A small image VAE, trained from scratch: 49215 training examples.
Rows from block 14 of the encoder of a small image VAE, named by matrix and row number. Each number is 50 + 15 x the weight over its row's rms, rounded and kept within 0 to 99. All counts start at 0.
After each channel's rows are labels from the 100 images, of 14976, where the channel reaches its highest value: "strongest on" is what is common among them. Only what is clearly more common there than usual is listed. The data: retinal OCT scans (Kermany 2017).
# conv: 3x3 conv (encoder.blocks.14.conv.weight, 240x240x3x3, each kernel summed), inputs 0-239

conv.167:16 53 60 67 65 40 39 43 58 28 43 47 57 46 60 52 60 44 40 48 67 41 46 56 40 92 32 48 46 87 66 66 35 52 49 38 59 66 57 91 54 49 53 24 36 29 37 61 66 61 47 37 63 58 38 32 43 38 50 61 54 47 26 50 48 51 76 40 19 67 39 54 43 36 38 53 56 09 62 55 43 32 71 21 46 62 31 26 49 50 51 66 47 69 46 29 46 47 56 54 49 68 40 46 09 51 57 35 55 54 51 80 49 32 59 70 58 43 46 71 57 31 13 50 73 42 65 52 45 50 55 20 46 56 47 43 41 18 53 51 47 78 36 16 20 41 56 38 67 47 21 41 45 60 71 58 68 52 20 36 52 40 41 53 59 51 39 44 20 66 26 39 71 46 52 64 48 29 60 49 57 35 49 53 59 52 39 55 63 58 56 31 36 45 36 57 39 80 45 74 63 35 43 21 39 68 66 50 48 51 68 78 56 36 57 41 36 31 59 53 46 48 48 51 69 23 48 56 45 42 44 19 76 40 62 79 38 71 55 63
strongest on: finding: diabetic macular edema

conv.135:43 13 63 39 30 52 31 48 42 58 18 41 31 32 39 47 64 66 60 60 62 85 27 85 34 59 58 63 45 57 65 68 34 48 50 51 44 65 45 55 93 43 20 52 53 62 59 55 59 71 67 52 35 45 42 61 32 43 42 59 53 42 77 53 36 70 75 57 69 38 39 49 44 62 36 41 63 55 55 54 47 66 67 49 42 64 62 55 66 58 51 38 48 40 50 49 46 61 52 46 30 49 24 45 99 50 20 73 64 70 44 64 60 42 74 40 15 63 18 27 39 52 44 52 60 49 95 79 53 48 37 42 40 57 66 27 33 66 56 42 54 58 55 59 60 59 50 51 52 40 29 35 49 26 45 50 45 63 58 52 72 51 53 59 49 53 55 52 38 37 58 52 19 45 52 50 60 57 85 31 40 42 63 47 23 18 44 50 67 60 66 25 31 37 59 59 53 43 46 56 37 65 35 57 29 73 39 45 37 53 71 32 45 42 55 49 45 47 52 37 17 50 64 84 37 48 62 37 24 48 28 82 51 45 30 50 75 37 50 34
strongest on: finding: diabetic macular edema

conv.209:41 37 57 41 34 55 30 73 46 76 53 58 35 42 60 55 46 55 41 75 49 56 68 32 42 23 67 64 31 59 50 44 39 57 48 51 59 29 62 57 42 61 45 48 45 48 39 29 43 82 69 41 40 33 57 54 45 56 46 34 86 42 56 37 38 55 77 39 72 44 49 60 12 29 54 48 50 17 46 45 10 45 31 50 47 42 41 60 51 48 44 51 53 57 44 35 59 35 71 15 63 43 29 47 73 48 44 41 45 78 59 48 44 51 51 62 31 43 57 54 61 83 46 38 62 46 37 55 44 35 44 44 56 57 66 34 28 48 58 36 51 34 57 60 56 26 35 39 55 72 55 36 48 54 65 57 33 31 41 41 34 59 83 44 48 49 24 51 46 01 55 35 69 46 76 68 67 39 36 67 45 36 40 62 34 45 51 94 40 74 70 59 57 50 49 57 43 46 59 60 67 38 54 47 45 44 42 66 21 41 37 85 61 42 35 37 47 74 26 55 75 50 33 60 60 67 57 15 48 53 56 33 45 93 76 65 65 55 59 86
strongest on: finding: choroidal neovascularization

conv.75:50 43 51 56 36 55 46 57 50 54 49 38 45 43 54 49 36 52 55 47 33 51 72 54 51 58 70 34 76 59 63 26 47 30 38 50 50 27 49 53 70 43 61 45 37 49 45 48 31 49 65 58 66 59 30 26 59 68 71 32 45 72 47 69 76 33 62 50 45 43 55 65 52 83 55 42 47 43 42 60 58 62 67 53 31 58 40 45 61 40 55 46 67 40 71 43 43 69 23 31 71 72 56 58 99 63 77 47 61 53 01 49 39 41 49 47 43 52 39 68 51 45 29 67 44 38 30 42 42 65 27 47 46 53 55 29 64 50 19 59 31 76 33 71 46 47 34 29 40 30 24 35 41 42 40 47 59 41 39 74 55 71 23 46 73 58 52 62 54 45 94 34 38 40 66 57 45 38 39 33 45 80 44 46 34 45 38 27 51 43 39 40 32 33 36 35 38 35 53 45 36 45 46 68 43 47 41 59 68 44 17 08 48 63 49 58 37 60 36 39 47 80 75 38 60 49 31 50 42 38 59 69 61 72 36 54 24 46 52 45
strongest on: finding: choroidal neovascularization

conv.51:36 39 55 70 60 27 59 57 37 42 60 50 64 71 55 53 07 49 38 49 39 59 69 37 60 28 56 35 48 50 62 61 66 73 51 80 73 38 30 42 18 30 24 45 56 53 58 49 64 19 39 47 73 52 62 54 74 44 67 65 67 54 07 48 83 68 41 80 35 45 55 52 42 26 55 55 51 38 65 54 45 52 17 72 51 48 53 37 18 65 30 34 58 33 46 69 65 59 83 48 36 55 40 54 85 32 62 50 63 35 49 54 39 47 55 51 84 67 55 56 48 37 64 35 28 57 49 50 44 61 84 57 24 48 43 62 44 34 59 49 48 35 41 32 25 65 42 54 60 66 42 51 59 51 34 34 53 46 46 35 64 35 88 67 29 50 73 36 51 29 55 54 84 51 56 55 44 52 33 45 62 27 37 17 41 39 44 09 49 52 30 61 51 48 55 41 55 50 55 37 45 78 61 55 42 39 53 45 24 42 38 47 58 53 74 67 32 58 53 57 71 61 46 49 72 49 47 59 51 50 74 56 38 60 65 18 51 47 42 46
strongest on: finding: diabetic macular edema

conv.121:55 46 64 41 74 39 41 60 49 78 48 70 71 48 34 39 48 65 64 35 75 29 21 51 53 45 50 54 53 41 81 36 22 85 41 24 25 45 45 57 81 39 46 24 65 32 77 59 49 80 55 43 53 56 61 48 32 62 46 69 60 64 86 61 44 52 43 24 64 58 40 38 45 40 42 47 32 81 50 55 65 61 78 14 59 71 47 54 51 47 48 40 35 64 54 27 45 33 13 09 56 56 49 45 12 53 32 67 57 24 19 38 33 35 42 40 35 45 56 64 56 54 53 42 65 60 87 39 58 34 22 47 37 54 51 31 73 68 39 49 69 62 51 43 68 41 61 47 63 55 68 59 42 55 51 51 74 42 73 60 67 39 32 45 51 52 32 52 45 31 72 29 41 39 49 67 34 51 53 59 44 31 59 47 41 58 43 76 70 52 71 50 48 32 69 64 50 45 58 57 54 42 43 64 47 38 42 65 61 74 48 41 38 37 34 54 50 55 48 66 62 35 22 39 39 46 42 35 44 45 17 26 57 32 42 61 74 53 37 45
strongest on: finding: diabetic macular edema

conv.175:44 54 31 57 54 72 32 33 41 42 63 55 50 33 33 29 54 56 59 38 54 77 56 65 33 58 44 46 49 52 53 52 54 56 59 36 49 90 48 57 62 63 34 40 48 49 64 30 38 70 29 44 37 59 39 45 45 73 79 44 43 49 56 49 58 36 43 65 44 46 51 45 45 45 48 41 46 91 52 52 18 42 53 52 22 33 46 51 41 57 53 31 63 46 26 58 43 29 09 22 38 66 35 73 00 68 48 65 64 57 50 50 44 60 50 50 43 48 47 36 30 73 45 35 53 40 44 40 35 38 46 46 38 32 41 45 22 82 72 55 79 44 13 45 14 10 32 58 51 46 69 35 62 52 78 60 56 48 55 65 52 48 57 57 42 55 32 61 58 43 64 48 62 84 57 56 40 12 55 29 58 39 51 52 55 48 80 41 35 51 37 43 65 55 41 35 38 69 48 45 68 51 49 59 49 66 18 65 25 45 39 51 52 32 49 62 56 51 68 40 45 51 56 62 39 46 79 62 51 61 38 24 40 56 72 52 64 37 53 48
strongest on: finding: diabetic macular edema

conv.158:60 29 57 65 37 51 64 56 52 51 62 51 52 63 64 31 06 29 55 25 48 43 63 46 55 83 48 48 72 63 38 15 60 38 67 45 50 25 23 29 49 66 59 50 39 48 34 41 32 47 66 48 55 34 50 57 54 78 25 56 33 48 43 44 77 66 34 22 73 51 25 52 34 56 43 76 63 42 44 20 39 58 86 13 58 46 43 14 58 54 28 68 76 53 51 36 60 55 46 39 51 58 52 55 50 49 48 45 40 34 13 26 34 55 53 51 49 47 54 66 22 52 64 63 61 56 42 58 54 29 56 48 74 51 27 44 63 42 37 53 38 62 79 61 48 61 60 71 68 54 24 46 61 44 62 60 70 62 33 54 51 39 47 63 48 49 43 53 60 65 50 67 21 38 41 54 28 16 37 41 55 50 14 37 08 49 42 56 53 21 62 69 43 46 60 67 28 52 56 74 59 42 80 15 55 56 46 54 46 43 48 56 42 54 63 41 59 66 55 47 69 66 55 52 61 41 52 63 42 48 40 70 60 28 45 48 75 80 61 47
strongest on: finding: diabetic macular edema

conv.107:81 32 76 59 54 38 57 73 64 26 66 64 57 21 67 38 40 32 56 55 35 70 45 77 34 49 45 66 63 83 52 62 59 40 31 35 68 43 49 49 39 40 47 62 58 23 87 23 43 53 81 42 38 48 41 54 53 57 64 36 55 62 77 55 40 54 36 55 45 32 37 56 41 46 09 68 53 33 69 57 55 37 55 47 46 24 59 78 66 42 56 57 39 23 41 52 28 27 71 55 49 66 39 63 66 29 56 72 37 43 45 54 40 48 45 51 51 63 47 43 48 49 77 49 26 47 48 54 67 52 55 49 38 42 68 35 54 58 25 51 31 52 45 45 47 79 56 69 29 57 51 14 36 47 19 46 44 71 61 32 66 40 53 52 51 50 44 68 41 59 48 49 29 47 51 60 40 75 37 71 66 32 32 54 10 34 21 43 51 31 52 54 41 66 34 49 00 38 48 62 49 67 54 80 48 66 43 68 68 51 68 49 27 67 53 49 54 34 45 33 57 53 64 58 25 46 58 33 51 51 45 73 56 45 68 38 25 61 31 23
strongest on: finding: choroidal neovascularization

conv.159:85 31 54 50 27 53 52 44 52 35 14 63 43 18 45 49 28 51 38 77 46 46 62 02 43 41 63 27 43 82 59 71 36 41 49 59 50 59 39 47 68 74 45 47 46 66 49 39 40 26 37 26 69 46 48 55 28 63 42 44 34 51 51 35 91 66 58 63 48 28 61 57 26 58 43 50 62 40 26 34 60 51 44 55 41 29 58 35 34 48 70 51 64 27 36 65 54 41 58 58 65 56 30 51 62 48 51 47 61 73 05 63 51 55 38 54 43 60 44 49 29 34 47 50 46 65 52 32 64 47 28 54 54 33 72 53 59 35 46 47 57 67 66 54 37 79 35 38 64 62 58 40 79 65 75 56 12 54 20 30 27 44 60 47 67 60 46 59 79 43 35 29 50 73 47 34 49 70 50 36 54 37 69 40 24 63 27 82 44 53 35 26 41 32 50 42 46 34 35 59 46 51 54 45 47 61 23 60 34 27 50 60 40 58 53 55 44 38 69 49 26 47 64 54 59 55 38 46 50 53 62 66 70 10 41 60 56 70 36 59
strongest on: finding: choroidal neovascularization

conv.119:46 26 65 52 56 34 74 55 70 34 53 50 61 54 61 28 37 33 49 37 39 39 54 35 67 54 41 29 60 75 42 46 21 33 72 43 35 43 46 39 45 47 21 60 67 34 63 53 45 35 44 63 79 55 55 61 16 72 52 25 67 79 43 43 74 53 43 40 46 48 63 61 68 35 56 38 49 39 64 19 55 44 29 68 50 34 57 38 24 48 43 61 44 50 37 66 45 35 44 47 62 49 58 58 43 50 50 71 56 34 23 58 79 61 71 55 38 43 45 69 40 19 68 45 28 46 30 59 53 54 54 31 68 17 62 66 64 68 40 41 25 44 42 56 22 66 59 16 42 49 25 32 48 64 33 49 54 50 66 36 68 82 61 58 49 56 60 61 74 81 76 67 65 42 49 50 57 41 46 59 63 68 68 57 20 23 50 27 58 49 32 52 34 48 56 39 82 63 58 51 34 73 57 39 64 56 71 29 49 91 46 43 41 70 42 55 31 28 59 34 31 54 37 26 65 60 34 62 59 65 58 62 60 56 58 39 40 18 56 65
strongest on: finding: diabetic macular edema

conv.9:82 59 43 73 43 43 34 68 47 45 41 66 70 33 48 37 27 77 31 30 51 43 64 56 49 55 51 58 54 33 57 53 48 26 44 49 54 19 57 48 41 38 19 57 58 34 49 45 56 54 43 33 52 42 41 75 57 54 56 48 31 72 67 49 42 99 37 75 49 27 25 41 60 45 19 33 37 56 43 20 30 33 52 31 38 57 47 50 15 32 49 80 51 68 42 53 28 38 52 34 87 52 42 47 34 45 51 48 78 57 49 42 43 53 31 67 39 67 75 42 51 69 31 46 63 77 85 49 46 39 25 40 64 44 35 37 49 76 65 37 46 51 64 60 79 35 54 42 65 44 38 27 28 59 32 53 44 67 77 24 64 45 58 46 50 44 41 49 61 15 53 65 47 43 33 42 65 42 64 73 55 64 72 57 34 50 85 60 64 57 48 43 46 44 41 47 74 38 59 52 20 34 43 26 48 45 43 63 87 47 46 47 35 47 68 65 48 46 46 35 49 55 30 36 64 30 41 39 68 46 57 44 44 42 71 49 42 33 29 46
strongest on: finding: diabetic macular edema

conv.52:33 75 36 53 58 52 59 70 45 43 50 58 75 29 64 43 58 66 55 62 48 30 38 45 60 60 33 50 64 64 54 51 54 33 47 68 68 76 50 38 48 47 30 45 49 69 46 57 26 23 40 48 39 54 21 58 61 78 41 48 46 49 73 49 37 84 35 60 47 57 67 52 50 24 32 41 69 66 34 38 16 32 47 61 41 54 45 60 55 55 53 64 72 38 35 51 54 28 37 80 31 62 49 51 31 21 28 35 54 63 79 57 42 34 61 67 74 59 38 26 78 51 54 61 68 29 38 65 34 41 33 38 30 75 22 45 43 72 53 42 36 37 82 37 63 55 41 52 45 57 48 09 54 42 40 52 55 67 33 43 39 42 70 80 51 36 55 58 55 23 09 40 29 46 61 58 64 46 46 23 56 13 52 75 63 53 52 66 74 37 51 22 68 50 19 58 81 32 44 50 54 64 43 52 45 29 46 40 68 66 44 53 71 40 50 59 56 46 48 31 60 66 41 24 61 47 30 39 50 56 37 42 51 69 40 48 60 32 42 30
strongest on: finding: diabetic macular edema

conv.179:17 31 42 60 56 41 53 39 55 30 69 41 34 43 44 50 38 48 54 48 15 42 43 32 49 51 34 46 47 61 30 40 53 42 53 57 28 51 22 42 43 47 52 55 50 49 40 74 46 44 73 39 19 44 71 30 70 76 15 61 40 30 77 60 38 62 23 23 62 56 65 47 31 42 00 41 15 72 50 60 39 39 76 47 45 58 38 47 40 41 29 26 59 64 43 42 60 38 59 36 54 43 55 68 23 69 65 46 36 51 41 63 53 35 56 33 41 54 49 69 59 16 63 45 49 56 61 74 45 32 31 59 73 35 42 54 44 69 43 25 48 61 68 28 41 56 49 53 55 48 31 70 56 45 37 51 51 46 38 40 56 71 29 74 60 58 64 50 67 63 62 57 39 52 36 45 42 49 17 42 47 40 33 54 49 59 68 21 73 42 58 48 58 75 33 52 69 29 40 36 41 64 53 55 35 37 71 35 65 51 78 36 35 59 48 69 64 64 61 34 46 37 41 52 61 46 42 87 43 42 15 34 43 08 53 50 40 75 67 40
strongest on: finding: diabetic macular edema

conv.177:48 55 59 51 23 63 51 33 49 54 35 46 48 46 36 15 41 75 62 52 45 37 20 82 39 06 58 34 42 51 49 45 55 45 26 55 22 81 62 62 50 56 53 68 59 27 58 87 84 20 24 51 17 30 55 42 59 69 62 48 50 81 52 64 46 54 54 84 69 45 37 38 43 32 52 65 39 42 38 62 67 47 46 77 41 57 45 49 60 53 71 63 34 46 64 58 62 42 44 48 72 35 58 47 55 40 44 29 47 43 48 58 65 56 43 43 51 30 45 47 53 54 50 38 52 44 85 71 38 74 40 47 67 54 57 63 58 46 55 39 60 28 44 51 37 71 64 40 48 34 56 28 54 75 44 49 27 42 73 61 62 53 40 54 67 66 58 75 40 08 42 49 74 56 63 54 71 57 42 36 56 43 56 83 24 28 23 45 64 29 45 49 54 43 78 41 79 54 65 44 47 52 51 58 16 65 60 47 47 70 45 47 55 42 36 78 53 24 47 51 32 58 50 62 24 67 44 35 45 32 59 70 31 42 52 47 29 26 50 61
strongest on: finding: choroidal neovascularization; finding: diabetic macular edema

conv.227:57 58 55 54 54 47 41 47 54 61 39 59 39 51 61 46 42 48 59 32 60 48 53 46 42 54 42 43 75 55 56 86 54 41 54 61 54 64 56 58 47 71 41 61 48 34 36 43 59 56 55 42 28 40 39 43 48 41 84 56 64 52 30 25 35 54 74 69 43 45 39 61 37 40 41 38 44 49 78 45 65 70 47 27 62 61 33 52 40 56 42 65 51 56 53 54 41 41 79 52 50 47 50 34 75 51 65 63 45 47 44 50 45 44 58 58 49 47 64 40 52 54 52 56 60 58 99 57 54 66 39 48 33 77 54 92 84 29 29 33 49 47 28 57 46 22 61 45 81 60 65 28 43 53 60 38 44 37 26 37 61 52 42 42 47 51 34 40 50 34 81 46 44 20 70 42 41 59 38 47 37 52 34 56 10 56 53 55 57 41 99 33 47 49 33 50 51 64 49 49 33 60 64 48 55 44 57 60 52 30 70 48 26 84 62 89 46 52 46 44 73 53 81 58 46 15 43 21 49 55 53 55 45 69 61 33 99 47 08 71
strongest on: finding: diabetic macular edema

conv.186:38 57 46 50 43 48 53 45 42 29 61 64 46 22 48 40 37 29 46 58 53 53 54 57 51 71 31 38 29 71 63 58 52 56 40 29 41 54 41 50 69 68 50 60 47 60 32 57 65 55 42 60 54 26 20 00 57 53 35 63 51 39 60 47 47 15 57 00 43 36 70 61 67 39 31 53 53 36 59 40 35 34 64 14 40 54 48 75 44 58 62 78 38 69 38 51 53 86 40 40 51 55 50 36 42 65 49 44 66 44 58 37 27 33 64 47 19 64 57 45 59 52 25 52 55 50 52 72 41 49 34 47 53 41 60 62 40 47 47 51 34 33 34 13 75 42 41 51 71 45 56 76 39 38 54 48 55 73 41 28 75 43 66 60 61 46 51 41 49 48 57 57 66 40 75 64 51 24 45 55 48 59 78 69 32 65 54 41 60 63 29 50 47 59 48 55 69 52 39 80 58 36 67 50 51 99 27 63 38 55 57 73 36 76 68 34 70 64 36 41 61 51 50 38 53 43 87 52 32 55 32 44 53 47 38 58 17 53 66 56
strongest on: finding: diabetic macular edema