A small image VAE, trained from scratch.
Model: 5.87M parameters, encoder arch vgg, encoder norm batchnorm, encoder activation silu, encoder widths [80, 128, 240], decoder widths [48, 96, 192].
Data: trained on retinal OCT scans (Kermany 2017), 49215 training examples, 34.1 epochs.
Rows from block 13 of the encoder of a small image VAE, named by matrix and row number. Each number is 128 + 24 x the weight over its row's rms, rounded and kept within 0 to 255. All counts start at 0. Numbers have three digits each. After the name is the row's rms in percent of the matrix's.
After each channel's rows are labels from the 100 images, of 14976, where the channel reaches its highest value: "responds to" is what is common among them. Only what is clearly more common there than usual is listed. The data: retinal OCT scans (Kermany 2017).
# conv: 3x3 conv (encoder.blocks.13.conv.weight, 240x240x3x3, each kernel summed), inputs 0-119

conv.86 092:139140103108114155182081105174139144172101158127086126118134143133139105153125106138154155117122138148123096102104099102118136099103142138145152133119141109107109133106151103086125102125134080122110124118089117157133151130145102157086139149129115135155165116147118132118142115130154128134174130070112111142110134143125099127089123132103175083078103103152159125
responds to: finding: choroidal neovascularization

conv.25 153:119113115134155096187101162137111116100106117084128174127135122212076142138129121114110113130112116128139155115095105154077161129111141135102137113128162121069165118119094100115100142158106139132132130128156112085098134129124128118136122090123096117181115159137099114100072102140139109099137143120124127136095104140103149135085116143140132193122123113128096117
responds to: finding: diabetic macular edema

conv.122 084:147137144128139049099123153152103097121107166106105099116114099164140132095108132137134153124106098125148128134119119105172101177109135122100112152093122115081133097119115121099129111135136144086186123137142138133098089142156133086111095083140136155135135131146104118116093096103142118092153176107114123147141138119134136107107148131085135167060123159099115097
responds to: finding: choroidal neovascularization

conv.101 098:083160098175133135120148062126139146102132104080088109161152091119100144124153103132098129119091113145124110137128121161126163131128134144126128116129131123077132115125100151123134162167116162150165160099146152105135155146107136132101080099132105149159113126109121102102120133149099103109116159149161090106128111127111089128122098115116169180105129097137159166
responds to: finding: diabetic macular edema

conv.36 119:116154122130111122115143108077111128133151100104121091148142113133142117064136151157125141159143098112105185131152119145125135115098149096087109128160106144058161135107141117140121116168143145107094107119139138121129102125107138128118093119145150122128121169171121105088122124122131166091072155134146107107139182133100101114133064151083114130096122127102103124
responds to: finding: diabetic macular edema

conv.19 092:136127109151130111107150138139137137143144116096119105106096121095145152100127119133095114125113143133142111129120154128096141117136164156081112145199094148095080153120123108162096144093096108104130118115101170146096124110133116085143130168127134153173146177139137159148128087141157128110176178132092135152143124151133083115140163119114132070098127169080096086
responds to: finding: diabetic macular edema

conv.50 095:130102119110135139155117132123122145163084154090146097127110138141137117117104135151140095081152072155113079094132135139143107166141168151127126141144171146108069143153126050147117146121164112133103142137141104130120145127102127131122113157106132155141150139108154125108135135134146117157120146106144163139049092131151187119125133141107121131157123151123116130
responds to: finding: choroidal neovascularization

conv.232 094:093138100140130139120154115127117105127110154129101137141099158126108108073100150135118154158188103142094070109094146128119086116160137093151159149139156137142115115149143131135112116123119104125146161112131149130081124139123086126118130144131122158160115138118135145146125080118094094136143110114111144154153077115103110143184146119087134072054101126124121106
responds to: finding: choroidal neovascularization

conv.103 080:129128097125170109059126119152150128117167114148118112126122131119125075105141150141105142112073112127133205105131139129088147088099170174104131148148115127077116148122128155118118135154135112120097131142103112143077135124121108157133103166102083120126171153106137107111140136080126132107158136161076115126127132134127111139129108134160153105140133126118164148
responds to: finding: choroidal neovascularization

conv.28 110:079156114185120139145134161134098119105160146121154167139101139132137080101128125106123111128146122110124096086072133102119130115139130103125099090096074067105118133132135165150120119128114114114147124112152127059123139160152155115132125114115120097159095104134159109141100107123087126094164159151103112112139140110112107126145121108104099168048128099122109119
responds to: finding: diabetic macular edema

conv.117 088:155155124125123159096144130153170145143141172112122109153130126094120125141116149090134093115133098169078110145105134105126135111172113142109102133145186116158128179147129143138163134112107092121163130127122132152126112180112146115142108108150127174146159142161148121081116126118108112137138147131135126137121136105153147159123138162094133124059090105110108111
responds to: finding: choroidal neovascularization

conv.125 087:102114133168097123156148088125139144108132104118152052138131122112138085145091137156088078143176119117091130153085135158116193121110111162112131111084143134152108113144116143158098176098162154111094132120151151136129147155134128187143093138142121152139144112091142147130082097154136146120144100146100120107133141119118131173096121151107109099102150142130121153
responds to: finding: diabetic macular edema

conv.98 109:125138139149114154124109138127132134141151132137144122162091112175101105158150063128149123123088156149109113202122123133085142120133126154148093123104116085104140140121124161099125175162113138122087108116150106092096121153154138132152120131119090150170137147147103144112130123130133113110156123125176085121158138148080140125168120122154150132105119115127099108
responds to: finding: diabetic macular edema

conv.16 098:143143176130118136115213122119109143127146145104116125113130095169129148143168101104146129103138123086121104139175104146153134121151128148158115155097106139158125143116114169123122155162138153127108115130132129130109111122141095108132148169156140116137133117130133147148140162101134089165150094099114141134127129118137103108102152117169119154176166138152156086
responds to: finding: diabetic macular edema

conv.33 098:141142132095145082090167121141115127083115126084143093110139135148134102107171116108109121086094112111112133109113119142113092088083179122115118130128124170161078127082129118109090103112131155160154121118125126058122146112146152094115152108122135141075137190128119122117128125137152123066167142159113156149088130110106130116175172116137141120142128132102138101
responds to: finding: diabetic macular edema

conv.8 084:133113127114110128116120140122116158128120140100140140134116124121168152125106101139153097141141167154137157151121125134131169094108123095156128153129123149108127175150087152101070129155114166114131115153113094138095148113106145097147115112118141155165121152105124137161062116134141100158151150086173142130099146147131151140125095132060076113112156205127132134
responds to: finding: choroidal neovascularization

conv.55 122:117150118147112080148139119104124139142111122121117101146081144170133094120099139132185113086119118111058172082128138135122139108156121113111136152087103099110123142142133129100096146138097095122102122130144106120147110138100123085140097079192119094164122150124108058124085126113097120100098158104140129112139145136122121137096119155126116149055102121160108112
responds to: finding: diabetic macular edema

conv.222 114:143167146170102140078121177162131150115136171108115155137125148168093141129104170096108133145144138111140107097120143130133141125143164097116121141091105099116131112157102139081111078133121103114127130103099146110114158131161095124120147148162114106124152136106125118133138119078087116112171054090139092094168111093148082121125132135140111148111116095150092120
responds to: finding: diabetic macular edema

conv.29 109:109118119103121156115150091125142094112168108086147130138104132174101105075125138091129108134123098120137146087130139138113146141109140130125141133146125136118114156117122106136183146155128129123138154134112112124164110108103088089112122142130119146152140175136146140108145135106133122105113126108076135112113122133127135130096112140063126089134127156110105126
responds to: finding: choroidal neovascularization

conv.167 088:130129149138094156123146136198148114124225093104139135096090180143130147138132149139154164125156111150126130106172145112127130186132136129116096130162138099094171122151116144132128139122085114134110118116175120069130147110134162111166120093119133146106152136124161181101147117121106143111065140128068120142123125117151173180092121107112156144135104110114123138
responds to: finding: choroidal neovascularization

conv.49 096:152105170111110096135174130120141123137135168116134095116154146144119110154129075106153131084162133153107159091133136145171109141167185107134115129118146199113130116124075121120132147139179149122140092125084124164108147111124112111129130168112122113161119172109113139142111129122149085099127100112141166093074127099114116158152173124109123089168088079166116128
responds to: finding: diabetic macular edema

conv.202 101:119114122090131079134158119096145090108096194130149096154132121103110144139140098132139084118165108125118142103106116148104146097104117128139174117123124131123126119111119134166119092186167163147136145152155077168092132080128150126139114145148104122161125128086144129158177157094164108105116123127097142129125060171123155130144131163115111099079138127132140155
responds to: finding: diabetic macular edema

conv.207 078:108167087091140113136041112123123127124110115128165139113132145139115122131129142121138130100141170154149131105128089117144171128142159129140105141136145125123177110144126135121183094153139138150103135130110121117137175138118082116139110140103152118111082138123156097107106095160127140161127111086143176133125187118119151134089117159106135087080129146128116146
responds to: finding: choroidal neovascularization

conv.143 104:115114159120105124147115128095145141143125133142154116102099112102122108136134155141151120120110124136128097149149150140108149191125075124168131137125143120117142122155108161155107150084152076097116154155139147182110127158116158143163142140143135149165129146123170131109106147128143136129185126141127129122122125146148150156081129110168125156037181179141135150
responds to: finding: choroidal neovascularization